python train.py --train_examples=194171 --translate=0.06 --arch="gmlp" --width=192 --lr=0.0019 --grad_clip=3.0
Rows from block 3 of a small self-supervised image encoder, named by matrix and row number. Rows with one number belong to one neuron. Each number is 128 + 24 x the weight over its row's rms, rounded and kept within 0 to 255. All counts start at 0. Numbers have three digits each. After the name is the row's rms in percent of the matrix's.
After each neuron's rows are labels from the 100 images, of 14976, where the neuron reaches its largest size: "responds to" is what is common among them. Only what is clearly more common there than usual is listed. The data: microscope photos of single blood and bone marrow cells. In brackets: how many of the 100.
# u: gMLP up (value half) (model.blocks.3.mixer.u.weight, 384x192), inputs 0-191
# v: gMLP up (gate half) (model.blocks.3.mixer.v.weight, 384x192), inputs 0-191
# out: gMLP down (model.blocks.3.mixer.out.weight, 192x384, transposed), outputs 0-191

u.308 089:160177138100117116149153149161143097115145102153109113113158111136093108139137136092088134121111133156158131144091121146154147108111159083128147128157140109130117130148172127127173099120118117106109130125115127086119109171129137098093121111095098113113136096159180130165154104129096152187113150119134140133135160149130130113181125158118077112101119095120081106119161141122143136094147130132124109097173130132130129132163113099134129138159162131139103105081139144101099153107122113110117078137139131136156162126113088121145118077143177150159172073133150127133133101118155129169
v.308 084:080116112113126137139117112129088127133137094114117111120142185132174098087109100135139126097125138136126136130110117103114110115091121150148126094129100150139099111112110113119124073121109123144127117126149113135101086120153104089128102106144107071141162123112128121140099165104115060145120086140116129106148125125123129111108145104151069133116101170147138165118109131110138140109109180102123141121116179117101177058114089130122134131131095154146142126173103122138171130125093171157110131133099105107117117125132140089099095100091111101128151174122169127151122096166126156145
out.308 085:094097130134124112074136119103122127142101113142107113090153133132158093120152129126166134184157167142134068135142118170160139177106111135129095149124129126142097129108102120159091130128140141168104136170135108152115108115093113127111139159161113099118172161152138138132144119152133150103173091126188122121130095138149146120125187115126124118140103181095085161139191104132116124155111115129104096095163155151131130132144156164131121080112083119101153153136099126129110103138154147125152136172122136111131181112130151142128107125113132089131123112099167118144117112103135120142
responds to: smear: peripheral blood (39)

u.246 085:138127156109158120150146174141108150096143145157131080122151134124133101098123150120134142127104113087131172150126126140112125107101146118130182132136159092171101124150140104164178121103132122098144144103136104126121106144097096124097117161117127076154087122142112116162115101150125150147120150116113119130133146131139122137090151157137108113085146082122095097096100146196171143134129150134129185159138133106147158109142131128123119132154175113143160110107103124087136138121159089135132112092149167112136155129096154127105107113158143169144165137127176097075169126146146152103
v.246 092:124113142099163126134131096099101124114134218154119120091097148125140122102089097076122108134126099144166128124093131162133129129120127124136169106114094114122141093099146096163129100118164103126153109129087113166076125163075061068130112145100100125106166112157117106123108136166119142121136095095091157142123112116106133094093122147132090163096133096107128137107116140133130122083143114086145123137140129136118141097146109103135118085142127103115129105101144117132115148112156151142110104098134121093147126120137085117087127126109146115142111150135138104092108105172137111145
out.246 086:122141143134145156148114111176113117129113085118167138158114139141118155146158142144109083084121120146121130153157156137139123110132101141122119085115136114167104112098102060155129128132122183118140176150079091127160162106153092149127087133069094128149115083138133131142123112148172145137147110094092161119122128153142133127123089115140122121121144072113079109087141104112143126148127113111176081131166157154137133119137163113126116155109163131154147106118155129131107082149105142113145152126101093124147100120103119160175133149100131150109113109134168131125113120171132100125
responds to: cell type: artefact (25)

u.295 095:132095158096154174150131153105088129116157136122137138149132104125117115090164121098122125116119082098122149130096147162117113154154107117136138100143164105194127157158120119166152091109135131108118162085161126125107139128134143107144134167151090127132105137150091153110137100112159124172068127130115106155102146090140150081142106160127098154109148096111127117063116102114138125104143142115156119090186140073159143101087109116123114144159148130159152147157089164152149145139121131122144147132121166110112140153098142124107143125142139119157123115111120122107123121138171179118
v.295 098:137136157111140130137110109125141130154144103153126107113129112134098116149101118097075104161125123134158136116130110135110127121126149117075120123132102129100124144091136123114132115130105135131151108137097071134146164114178131120124094140080110093194149107125115107123086123177095161128117160123126150116129101127107074105117100134128093122099146126128137158108105128156122143116111128123104069144117174162113156105153117092142107117133099089104112089116104122111088143108148146171130088098142117100202132133149083121152123169066125158112107107141132157119151167115123151163
out.295 116:154093149127118084105114107155102148137132135149121105104132145119119155145103130108133152112129121126122118167128161122119129123095160098130158119123099133113153094112136118103123129128147142147153117154073148108137147146134131096148135127153126134156102166098108151175148156123111147136124167102108132145216136140100125122156140114176141152125175114132147103118100125122158191147165162120169161141110129127117205122145117090133111106145146068126156094132149107154112156082114113142118176149155124123145137133149084130131131142089164178117137153127179113094133121130124159136
responds to: cell type: artefact (29)

u.335 124:117153098134172143148171155125123114116105124105132137160136164172114124133154130156169128105151150123166098149139167116101101123106125157112159156137143127158116124168109119126106164103129122101145133129150115181145067102118101157125108141166095105106063124104111154126154118101144075107110090138132125084109106094129129094142175148149134085145119123147119110114161136120128111119134116120149154155152152131151159135158139152103120073111132157166154158091119109118107111131142123152151142142117171123125122152109184111107125157131139144107172122116146126143102108178147165086
v.335 098:144116096164195158117156152110110131077119142116135139170121155166093129134161119157168146123157141120159119130158170125122132137138111159121186149128127151142131151152111156106130156110138142116141137134154138166124073123090113146140158136155120121106080152133100140120161150071136130129122091126144126105112081128163130130153180145139143123132127142135122150124157117119101122151109119119161178173168131134118129162142133148108108066117125168161154147110122124104128119160153106137172156124137144124109121169110179098127132139149124114118146120149151131102112117196154147086
out.335 129:112102126146090092116104137145187099151098125124124145133079079122132147131092155163156122119145123151119143113114092088094114113120125135146079120126120111107143109090109102146138148127114174144125120108117150115166105171174149087086119129133186146104158138108153147116100159125151113128137155159108129129127140126085106124114123133086139112157111161129139144105135105124118106142096125147080102135113090143113076146111122156121155158129097152156085111143130125126112125152110125122078099117124100152153133097146118148147154157155111089150122088129082175168144121129094117173
responds to: cell type: artefact (36)

u.282 122:127156098126098071123099132139143132123114088107103124145112111103113150130161117155110131090088133135089119147101149116091129110107156102154098098099145131152116116159124136121126160130151125120128133142187170106165126112142158143105154146148177153146082068127150175161154105110140127134081139181126087118149144129107144141154140098166160090160135160157138121129164126096114135129105159116137135111091120120133143120112121128124187129114131122162112155170102109163146095142117107136122188109126129110086130133073165152106145146105094133086124145126136125146122140109127145104
v.282 122:164139152106178150157159118156103103106166139142091105135150143135130074154091127105104140131159126144180114126158109129141139117099164148093161144165106122125102111111168107126144138116147099140134105126099110160137120121116090125111089130112078114118106166135141118146110135153098157110139106082120171121126114121134080129080124171129121156114131092131080132114129155162150122131152111164165119148164167137113128112145100111150096112136138134104161104096176112131098162106118145141099089122137136144159129141130108089161116136098197148148132115134178120120137140144103137157
out.282 119:096160143137116137160135115125137144157135105130148179137066155149130127114131132128130132120151128136123107133116136140122114092131121149172115119135125123134172167127127121140106099118136119125121144156131172142121121102131146180129132142131175140081152141124127164104122130100144077074116066168141135101104145099132150137108137131117137143138080136130134151197142107112139081163068141077137185138118103076141113159117111172110159137104125160105088118133115143111135108123120165107130133104127142157118125117118192126129116128123091057082143142136117132167127131132117122108
responds to: cell type: segmented neutrophil (70); smear: peripheral blood (36)

u.194 108:153118126158143171128145149109133132117129117120131147115156171155117143093157173132142128132118113128160126106146130134122127143130106165095107151128189128127138144107120110146105082090129146118095173107132096128129153089140120157121102166145107090143156143139125107110135086139132133125142127117150128116104121095169103106134106141118098114125124109126128072123144115157144105143093102140105099142113108123194103165147186146101115139121158124100146128114143180101137102131119141125165132197143172124143201125157123108141121132131130081139134104038123134151121150143122103143
v.194 096:105150121123094099139132109125153092177090146122117130094081074124150120146131163119118146124137124128128116125082100101111092129126127092124112116103136101102141139123139109130093126131150113116093131125079110101122110113158135119140103093096140132159187081094185110134112114174127106117138098128092107095099124103088126086131131137121103111127132128133135123122137133109144099110099116113100086092077139160144106142129147133113151119103116144106123130120111120098089122123113169123075109107092144123148162074141130137090144134079099100129121077100132158155135125113092092179
out.194 103:158144126140111144118129110124096119222155137130099109146057038156093120145095120155131161143128130115133111124096123114146121153139098119119129121112119103175144174134128094126157131135120115147135136112124153104106120162162128136165129130098127129146099142136140164121126125113128128153118193090142138147152144138131169131100145150170136101133177122146128107160120100120147165131147121057136101137150117150116131141132115118141145110151174083130146156115140130136127146123123146077122107150135136116142142116153107123135141111082151157141105127195146141108170123131150127156
responds to: smear: peripheral blood (97); cell type: platelet (37)

u.25 088:167140132123156125141133094129090089157119133137133129145129118131098113118124151089130140122125092115177112154066140161156082126121117139130139115129162087129129146162149098143146085060156112079110151110155100141116121148137107078131095175116116117150134105152126144130108081146128117154108140117096117098108141092087114104112140186143075094121148105123104119113137134128162121105149134114158130150162138126153090112146129125124129069131154118159127130086106132105111136107145126126135100123112197130147187111084173121105125109131134126133149104102154110109128136153122101110
v.25 080:081126113151106113127126089147154126165140109123115127145111200119163116099147142152104097091114151128141147117095095094109112096089140156160117122096141139112119084112147155109122074145128132151125162113106091103133127133163156129118118132124181104123142109098137119167122138123087126128117119158126132127142100167088119126083146092167128114171104149143129117143120139112149138140108154115106116117088142119152182114125147124119106123112115126105123129130122119114156082137075147159134133134124110123127131101148140079097124145069123107098121200111185166170127174129121123122
out.25 113:105148117149155128115076180136103126119117086187140168123127180134129135130138118122161132126129106128126107098118165151139124099136120117086096135138110149116093101087156134145120123112127142131102108147085118116132150097144103109146165113105104120146105120123098186155095154136175097124118120091159123100197081124135109093133107100164133138127118111103150093099124113137137177143146139095141128138137147124118195091175118103113137153122122083108145117098125112163101131133137133148104105140165103121134110158120105122117123148080163146095104148138178127142090112117137129106
responds to: cell type: artefact (28)

u.140 091:132148135149109123139184101148155114095124145144129128112117097107082109141117128085130170101152131153162098139116123125153113101119140113134134138120126104100100141156135152114101143132195127120064137149114150123140093117129131110096110116129147162097095135131159172149138119127138127110127131108140156113132096129123117110124096156129119112161145103142060127165195138152135134147119100153117096109124124145134091150125115127137133148104161157130138113133118129107100139101123090152090073184149131155148129117101132118123127144168198095152114096128137148184132141115122069179
v.140 117:167110131173106153078119132131163159112116207115125142147121159117144159118129148141140158140157143122110137117146100103154137145150108171128183149109143135111137136115130151151121137158136142140113161144110148117097137160102125153138115113138157156087176173112114086125150135111137160102160126122148127162134106130122122135120109168121132169124100111106136104169116112130131119156102094154098161126085054118162093158124145152134092145116117146101129139145151159119161109165116092118145152132173117152118118122178109110159137126162107083136139144094116134156128156079118102111
out.140 100:109144141127116138156127109138100121127082112143123129115150118141086132091125108120132104137136127106090121134094167116106054096092132163117099129133140120117109154118126111120135125112145120081145131129105141130118118148130139099116168123101108108140071119127113152120164163193119080166158149122115150113109119118118114140128119136127135114138123135112109077110102137109173122117140148118146126144099188089134163135140107145126124132157193116151168125173116153113160132124109115098077102132200143143110168113126135131147139164121161190140114131139147153138058123148161130131
responds to: smear: peripheral blood (39)

u.310 105:129141149092117134135111109124127119118179114149100080091151111146107087096114118091123099116098108125144120130107117137122122126103170070128093122143108095128100111137170108126113087075135100124137120084101110133154127139137125067124164152097113130185100101146137114156095103156107127146119140113116119109131156113092135101104116108129102147110133104120096099102104171125176133129162124115167099086153152126114130099131106080120142156145154103142124103133126114140121151085158151092092094116112147106148186116122100138122111117093144188151158133132131128108126117131128130179
v.310 084:109125135099167155127121142120074133116139083148138112120107135188080114127166119128133124134115099137172115134142148101081120133119129099072120146129116126138126136142152122128095150105134122108154115113125128129133133107191115144137160144122044115177125144149106134140121116143108118122092162110138128128150105085160142096153112144141121117083163108140123139108125132149115145104098115086134135126148185128135174128129093125117124118126125092132188109086081124109118119151195074175114109143111138110163149133139123143112115149115113137103091088115122125093133120139148171118
out.310 116:093081102109136139124115114100109132149123135140145132111126072099125100123126137119104151100129128186114134174096119166124142106113141134150143108114104150116119133098110077144119096139093138112153107107140125146098177162103087118116134157118130190072075171148137137131129117145155100150126147108145144140140128078137183149108130117124103146154132135160132123173146115164169127110158134078128149153130123104115131161123134139113152135136166110161114089126125156110153138180072110103162158152108166104156162088154153125142122132143156116099122153141143112148132137122141111155
responds to: cell type: lymphocyte (38)

u.262 111:160132109081093136108194104174133104139145126126073115128137106124142078144128129100127121109152150147140123128109107106129114119106164125135117105133130129123076096114173120108136130124147093144057120114118124088148138148117127111123080116101128165106117127130146150161126134144112134126105116099100139148123105134106115111130145127136120162143129113141086129114178145122133115110142146141094096067149138125129107126122108132131119167120143163116132129131078101132108126122090151106093098178170133173147128097141133098162097127090153112142156123145149108174113148108103084210
v.262 110:130131127167130143099111187134133122073126116128116138127137138133112127164133126171100142154172170131115126125162143097102166125132123154087101150097119163132136129098114146100107171166129131149179119158130163115148146069168139165126160096113100094136125172132099111123170143110114173094141120133170137134153068133159104156136139117147160110108118173156144119138095118147103157142084115157111116156115140147127164139150134131126101143112100133103145120111133130114120113127120113160149142121168092123155108174166108108158108184105117108109112112122128154144117142120141183123
out.262 104:119135111140138141134134154165166123029127161121158125114170134137081102115109131111150099176123123102133106127118116134149100137118135123126134136126133116112113136155113078121112097138117129112124100120097136136134100131125165156116171178124140154140104131133154150129095129145125147116112091183145137089105112081102112136120144135118105129134092106104128133155161128121153115139125114191151157099155142084138103165125150112151120153120154169145137119131113088113111146090141191110090125138128112152089127113104153157096118129192155113166131113152123180103100123103112133148
responds to: cell type: artefact (29)

u.50 107:142110166119096114097152095131155149136130154132130112098126085110154129126123136112118131099128127083097178091116081102113152148154133095166102119107130110122142127132146137110121115134147124140082119110107136074148115175126147091115123099118179143122142096091132103136121105161158118130163151159129108160101163155066101147141118077096138150167112126117139126151154121114134122117133125169098104072101097109141103143088130112130133205150139136123108136178155139138141140138104132130098106147108124141128129091123097151134135124148126139186156111143100141144151155093100087141
v.50 086:150115188150092119111123067132163134110125177157130125094134080104147153111116141109122097146109102114108153114126094127125128137154122078152096145125101110105146137132141140139095114160117143128114110119138128112143125141066149114129086105120151146114135115105140108121131110188148124128164117137141125146106139137110113115128111106089122180148091107103132134158141109108119126141164104141095091063099123118119082138118121111115122180144127142108090135144153125144141140126131140088094107124159102163113111141156068169174138104141134127160160108156107145134115131088103088182
out.50 100:150124127125151130147137133141096096104119126116129141112119145125138129098130135124065124147136176149124131119152165205116145106105098117119161162121113142096098128105156141108114157132123125136118115167164091119088136124096115174139151176140100139147121152154134105134139132129113147100082101113164141094142095122142100168124104165165087160102103102098099165073184131154130132140106125099118109142125105140136136160164164127122102129120112171130125126115170104090122108075122157092130147158130115129139111135142175133165160145095107116096150128147159100155149142111128142094
responds to: cell type: artefact (44)

u.111 111:125140145106169161143137143118087100110173133139096089120137117146127088080106119106129131107127108148171144129145125147122140099098146123106112143145121100132085137115159111145138078066114111125101103085099086137134113114122101074115116170103093129153112150120123098142109132170086112142127119104128151101124123117131128106088102124124092143119115113131089101102135141187204124102134127131141106130146124131136123100145088090116113125173158125138154088115163129096125134107148130141124104155127166138153182135149099098137102127129183140171150107102151122153151109128126130161
v.111 093:106095136117185160122118123099106135141140121120127127132142133154157111097127148115152150135133113124168116117100134102117106120114121155095119120119145130121135131104143117143119115109178147114133153100128112140103117117148074129128144178106091077146180132125091116137144114129088113125097135087155138141126123100146144109104099127158087154097116106108121109112094115191135154111104112111131158139140171112162171116147138083133076134136130113125188104090080120110131092097157125182125085143139144138166120120163118095094088113104114104099091133100147146084126086141136154116
out.111 105:084097138133110082139153114125132127176138166141121099133067085102132140140099134157131168112136178136163118149106103110138095069100144133154110137112118129128150098124147156141139127112133137150112081117144106160146109133100142129153098125138143164102115145177141152183145171113124107147123120125122158120138119127158172120075153133149088165098138119120129159167166155103160144161128132074158112104122139129095142101145122152170185133122155137107108119119150079148119181157103112099122133157133135122119143142145152128110130115115143119088131167123157116137115104151102130129
responds to: smear: peripheral blood (91)

u.18 102:151147137108147151167136124139076132117164140134125097139130141152119066137131126134136090154149132131138125133146142143112150077064167145099175167133129124146072114129143124146143137125122106113179137142112116168125109119135083167127128108120080127146119158149091099138132138108079157092131118096127159122169104107165140125084149157181123102108145118128103118098090157153142158135129113122143139147129160142127156092152106110136087104122119110142162098106113128116111126119186100139143127089116151087139141146139136109132092144119125135138128160127180130111151120168128178088
v.18 064:119165123125100098164130126119109079125169146129067129129119100123145119121140090133111119143115115188136127150105130116105132083074150173121108127082104144132144104138113119114172094126153103121109119116173081081070127134134146126117119125111126086088168105153169153153143140166124106127118079103123140120129109130139159130110112137138118104099085125145101108179171129133166111109088142099143094143106118122128133096155111138118181130131124123132125120089121102115134105072088176095116136137126130158127125139121132097136137133113112104114111094114156131146098088154143104123
out.18 092:145122127123155150162121094126149129139149107105135136119139119134064123155150169119138142126150137154145140126098124149104139064114125094068180108138130151109125168132106150140148160170116156084135123118108117154078125102112102122134170128134083138138122161151122134119128107158181122121119128128109141118125071134165109106146091104141134163095122099147146106160135069156129149147127141170146108111121163148160148155149209155095100107117144103091124168115141125133104099132144105102121117112114125115148090141101126136127113168156125114096149113161130120092110138136143107107
responds to: smear: peripheral blood (89); cell type: lymphocyte (35)

u.119 079:154149125122094139110118143168148125086154184135115107159161138133142113106143133122092127112105146139116184133147112100131149102116157106146111134110126105144122080137138140121129077122129104130110154092112169131155153190118131105097110159100149109109115145123117106158144123129099152140139175181154120113137152127076109137143106104147116119117124127151128101136177139203144167102138136173131158100100097123135156176140140139131142146163141127110135109112162158125154132142144097166130125154157126158161156132151120120149081117138152169181169090122127136115145162104118110115
v.119 094:137117138113162143121104112102112145131155125143116114115146159132160106092150125089127145115129085134194097122087110119129103110107130161093146123109130119141119108090172105138140120095135124127148128108133099139078127133140085131111119158106082074147195136141097116139136121146083131139102137084128174130140121122143128098089107147150072157093115087103104111133112121183145156117091110123149161108152150129156169128152125095147114110140129125122162106106090105122140104106161127150128101115124151128172125145157101063100077110110152109118100139107128109103129109147136139121
out.119 089:071133082155163140123120135087085103103085118126111139117124120142133198116157126138142110113131180115128121122151143129090159141097110149121143081145086093100111126151119136154119132126099176107121124115175064178114111121111073097096146137142071112139119114146120124113111144137088097144125077126150179114120153121173144153121103162149139134096146143123140145115091119141138141132137096089140145121144134154125161116120156153136124119150140156166098131113119158091116147139126149132135178125156132138127153132104140121163121116122149186106120132100145119100120110145166136121
responds to: smear: peripheral blood (70); cell type: platelet (34)

u.337 103:123099144086152206146141102119077117150116121112117136099140088178159094128107131122153173109148139096173132123129100097080127135117131138109161142165120132126100125093118112115108123084082110148083119077092101122105101120127090128131115119118090139173131147100104096099117124166116110096107119111112123137098122084106113081104107123118097149115102108138104141093092119152141120085125127114152124099130134136125109146124102089117087121129132146114178132108102119129097123125120160105112098133111149159160142141158118116097077114128139134157143101121115116125156084141108136166
v.337 106:063134089127095080133062118119125127136102073105137133121098134094104133129153116134129123120099133131105117138113151103098131137124118112145098109089129143139123138143108133126103127123125136120157144138140137122127161088188173130131167089147156125145149116114150167125139111085138070136082111171108103114124148132143143123146188102131156095131119179124136143130133120108126116113076127090134096127105111118125155133115137149123166130107128116140114149168085113140143108153085147127131148145093132100098136116082166154118156152109106096061093139124138179151108116104151113122
out.337 106:133140126142140127122124157087102156140150144139102142158178130139164104137119119154141118146128119127122115102116076078148141124161132114087162147144091149101119132149123077155098073109120097119133132133138107114083161157112093119117095092132089127054155154116109106139124109139153143147119152066132117160139119124136145153122123101104111125103164113145153109142131109157188141126195135167125143112094109087144109131119122152109079138162153080111135135085124140145153123134128155137124144116081125104146084139131111108153122136159168102114156153131088125115116137128123110146
responds to: smear: peripheral blood (68)

u.81 102:147084160099141190142143115114106115123160131139115125116147089155157081111123101093148140114139119114141160099128085151104122135141144111109124139148098089145094127098158083124122078087121114132103126081106124155093111140129095079127114129122114107147129147107129104126107135152096135158111134092135146158100119107120134088121121149100073168117121089114094141097123117153170142076156134163127103089163154101141136128102095084122098172175166126120156117117130147134143145113124143128114090143129138148135129118149093112111112116133192137165133106125126094134149119153124111165
v.81 089:122163111128101089163059133136155134142138134129082114117130156087157154106135111118094130114100087179102138163076136160147127104091157098164110076088121142117141086114159073151173128136124095128179145144141101123110160121121144108099141119108133096122162073147168168173160123134127110151103113142090121116149164152122146122127194117140117103144151143134142136129129146106141137133124148108142123112159145119116165093148124119147162133124126121167089122131099111162160130120100145153131123117122113089123137131102132134117149124089106123109115172126151135143109107125165118121
out.81 098:127097136170142177127082067094122130121153135080115143122174101139168090110126100142102089114088153135165116132120094080115106111158125135116154119168101086094112107134153130117106106082146134139128097148127128146110148169103098117144121132132106111092119118106130120139137147158170110137110094090125123148116121121154108130085089128108107146151133122120121103160134107115179125102186130148105154085138147111096092147098119112153102137129167115110149121127136103157109143149131166151115094140142116123124082115149128129128097105136181140165178137172116112151127123118106122145
responds to: smear: peripheral blood (36)

u.261 084:114130137135160116133107115150129129123121136162134118179125110150084106113118152098153121110096081123121182155096130172135124120122126108159155116152131071156089143182163122151122124084176127118145116093140118098152122128130125112091155176120156122112090098134115140136149098084149099160141140136137128118138124151125136121091123122130133121148139107117103111112090150156160130154120165121175107131140121115151171138109129126160122139170163124173136114149138120137134190098173104115110139123142144132116175133087131145118100146164152165164175139149144144146132138161177162085
v.261 165:144126147160104123097117121137164127109115131122142161133126123113133156178096138161124160165160156117092118110170112094129145150156109142109118162113118169096153147121116162119105175177121142135138114163094170123176141118157148159165145101141151141123145153101121100093122159122147145086175151147170117140112111144116112154145096121096173133136122142125168152153104105115070104155090102153103143130095104142125108152124141152115117134103081124094109144136145130118122128149132109157125144100141112160131067144156104154148141181156101120136120106140100169124144167104105120114
out.261 105:142146117115104130136139102162158119089194112138172124148180137134144102132160135136124151135092131144126139148081095146137087139064122110096127143109138122136156142142140076104157092133130129161167154135131149074131131129101150126102147141134140153108136154144096088150125095129076141134121151114112135137158090134105087158140137119130185116149099110144153113141121153128107143098141130190124166149132110116113128126108157092128080109160114132085103125128130124139133134104101122129145164125159128162153093128127086076127128116132104106176156160102146111093173123142119122139
responds to: cell type: artefact (26)

u.160 089:137085114112142176103152112091101177143109136116152136150132165120147120103138135133127120111134097119109188122105143151149097142153117146114195118147150118146109127143133127169133126124069152123118146131144118138111096124104093110131088131148107103101100130159057120131166136087137112138103127118121126172127112123126136126078131128129098158104134094087125106123121127107137168110132153125149143159155147087135135106088125125143087144162144115125164136181130131146145129150154059105141142150142147110098136140118150135113124113152127114137154193116106088063136120153150115099
v.160 106:154156114131172117170154160098089119072118095121110120140116150157077097129141114145137133140136132154164124166139172149117147099092130150085158136156119141143097137131126136137139141120089126106153123132134091184153115104149102125129140137125080103147101124151130168136126133111108126120089090116110177089147102128151119111100162173171140093101141108130111136116149140126131128152093115094168152173163154141125152103163117124123134084121135117136163134089121106121102131146149137093154125101136132095139115145105167095101127142134147124118141133150185139124100122164171169087
out.160 114:141134129116070095104149105131137176167122120157134103150126121147132125122116176128148125130158114168160157120094090135146145100101134121144101138160093124140143113144095143132120109141119138167146136121142145109178122174140141098125150121102192161137140125147077142151109148131096136174139194162150110169160140145050090124136119094102144100153138129133141108106121128118124168126147174159111148105131111107104124120102155103118128156158122069125098128158144119135138141143115108142105151133154120145100117111101106146150151136163103120147164163165093114154151145112116140123
responds to: cell type: artefact (49)

u.223 076:102101128156144110128078150104111170121040143115160118117093100142119131120145132151189135119120114127112117128123151141087121157142142115158121136099134122159137161156098135170139153133161140099130155097184141154114162121106137132110168128187140188141132115143122155105168097108132126153099140157125094105118164090168167118163159127108156105136141137110134126139161120126125113145124129082132108120130119149129139161073159110127150110114127117146125141149084130126131124151167101130146162115126141112089146139110146153060137109150103115096106128108129128138149103114170152128
v.223 084:114128149141104084114070122138153133138112103134126143090137091130135146136151125126141134139086153102084135121129114120127132141149125060152095128112118136109153141161133142121124139163112129148153112118144170088169135125171162111138168104142180091157138095119161125135142105145139110138150135195135078140109168149096138155172152079117148106187125173136164113133094120107114118114126154158122130074115132109130119122115133150124166167149114129139114142165120126116144123151103130145099149078120121151107127139105140171143147159117085126129128088146105159150132155105104115174
out.223 090:114128111108129117087121103163155125157152132161138144107127093133124154123175146120109084158135159100143116141172135169109149143132131097141132105140155102130120165138134112142146145163139119171121125108089152110144106125124146111132152131106158105160122155157171109123092146145105109098122110135151117132101171135136143141080144156138150131147126116108130111119075116068099104143119118131131104082194149141145103159151147127123162115091148206101117142145126137115117099172157137133121112152106141165147153136144123163100152120103091157144143064116113132118125141145095131190
responds to: cell type: artefact (25)

u.78 104:114119112119146171132137116107082111118158145172091059123123100149137072124124105118128142094135117160151133120135111139116141105092186115087156101145121126130081135107170126140108101107142094147151103091102123117102126139121100111085078140108093103161144126129103111160103136133077113128116135092127171133154119132146117099109117155151099133123145120134072121110110140166156167122133147140148094114120146144128130116126093093155103112176153144127164075122099106116109140102142130167110085133151120124165139143137126106116088119112161143125139122137187154123168109144131144151
v.78 086:082105101124117154138109106107093113173111147125118126123113121143171093085132128121136140094109126138148125103096122125126102143119122126135151082081128117161114139116135081126119064103182111129140151084115112110094106127128101095126108131152105079131179108114114132133119132128112070141087114119109124129129118096107161096100121126153103153140110136121131129096118093127156137093101158104115124076115178101139185091104124111133128116115136138155161110142085110139147108112094143198123126134135144119127131111113148092087091124094110112139105157103154150156152087154125138151
out.78 095:130129140157087173092158107094112135125136130096098131148110105157128126130085158117084114039157136158157143175160113114126117122146138118145161112128138110117118134120169118140138108128122109188160153159176154087088086136147124133151096131098137133118176106116147126159115171130150152106097125131142098160139133103177109128133124147180101105118111099089156150128131140085115141126120147088119123122145111141103103126109152099155127111114114132121139142121112122137133136147137069142143167129117142122144116139089123107095115067112100110099115136144157105104140171162125130126
responds to: smear: peripheral blood (63)

u.46 125:143126163119135112130133102135163130105127161152128132114146100146119138146085140085088101181140099139141087093152100113171119138137133135087129143113137127073148128116145140120143140129130138107143118130086113132151183122122137159134104130100100110128139140157122116121147116174136166114156138099130156148120095120185109153101086155109111160053145087088100114156142101163138126134146089170072119145139130151143134128156152107123105125104128088108099117098135147107109159092167138162151070095144138120167129127151083124167142151125153126130111131111132148105123163133122119135
v.46 122:109155087148126133113127158135124131139155109148098102173133137123121104136150114150122138104125146168132186175140160128117161069094141140165111103145121141165088103122139151101163126140130105143142131135152132107138127119132156127101159141116145145123089143155107156171139142114102110140115154129153158145164111142135158136103162101186143086176126153154106140128135134186121203138110173095161137150150133131116211102141105126155134144155127109151169101138123123145123123134109078130132158122137112119137127145134144109129079124087134134122121138136173124154143116135151166104
out.46 104:158140125116137130196127132134129126061118139119161165136139155152130128111116126116123128154141110116149142109124115131139114138137101091081096149155156121127138173142139128175088116099163165090138154136165102172127109098109131169157123143168125124141147120101162130111102104154147167106109062144130124105091112116143104109128125146091118146108104105113138125126149129106142085127122111154124116138123135101139071139125140146135119105097116151144115151105168132112139111140135206125121115144112134156140153102138133156156160113175134075122152104133118111059086125127078117118
responds to: smear: peripheral blood (42)

u.108 092:118135106105136144138116129144113144120140129122105092165130149151123097089161140139165146087100114118141175148098164137113124104104134077144157092157134099206100136131126125132143084100116105145139129085151139114085110147109113113084124165149123103157099104138131134175142108112096123171105122158132123111141166089112126110148141129158119114130111146151129133131126139119164159090134173109163156117161149106132138104088109114133137126192166158185145135172112118158138118146130119127123153109128141127106169135118165148117097128139131170155170141107156095088134116134147160133
v.108 085:112131133123105111153076128129106131117141127152108096122139152109113122105125113089078082144089096194134115106114115154130121115089150123123114109121115136107125075100146123130150100133122117128195105145143077131120131110137116104119135119085114085120144088161142124149119121146113155141107086135089168126176112149131113105093143117152086136101128122098127141159126127123122140127110143091129137142140136141097159079164121082144153109136127079146110099099112108146127126094140163113132085083123107075138129121108088115119137112066124128111112183111163103114101125120166153113
out.108 092:131199126130124160123104141113110159203126123146167116131108100136172105145124073083138148151116145162135133092121095159138127137128143155132128122106175141150130151110092100121124121113088129168162112103078120117107136147140100132116143137121123166126151113161116109078123149168118142093133146109115145163136131111134144146122135118130124118095113102165068148155150125154122125165147119129120107156127129159126130120135109130159118145072146117091191112103110093093095090103126130105100151129125170130161126163112102142140179164124118114137100137122125087127137092109132160135
responds to: cell type: lymphocyte (35)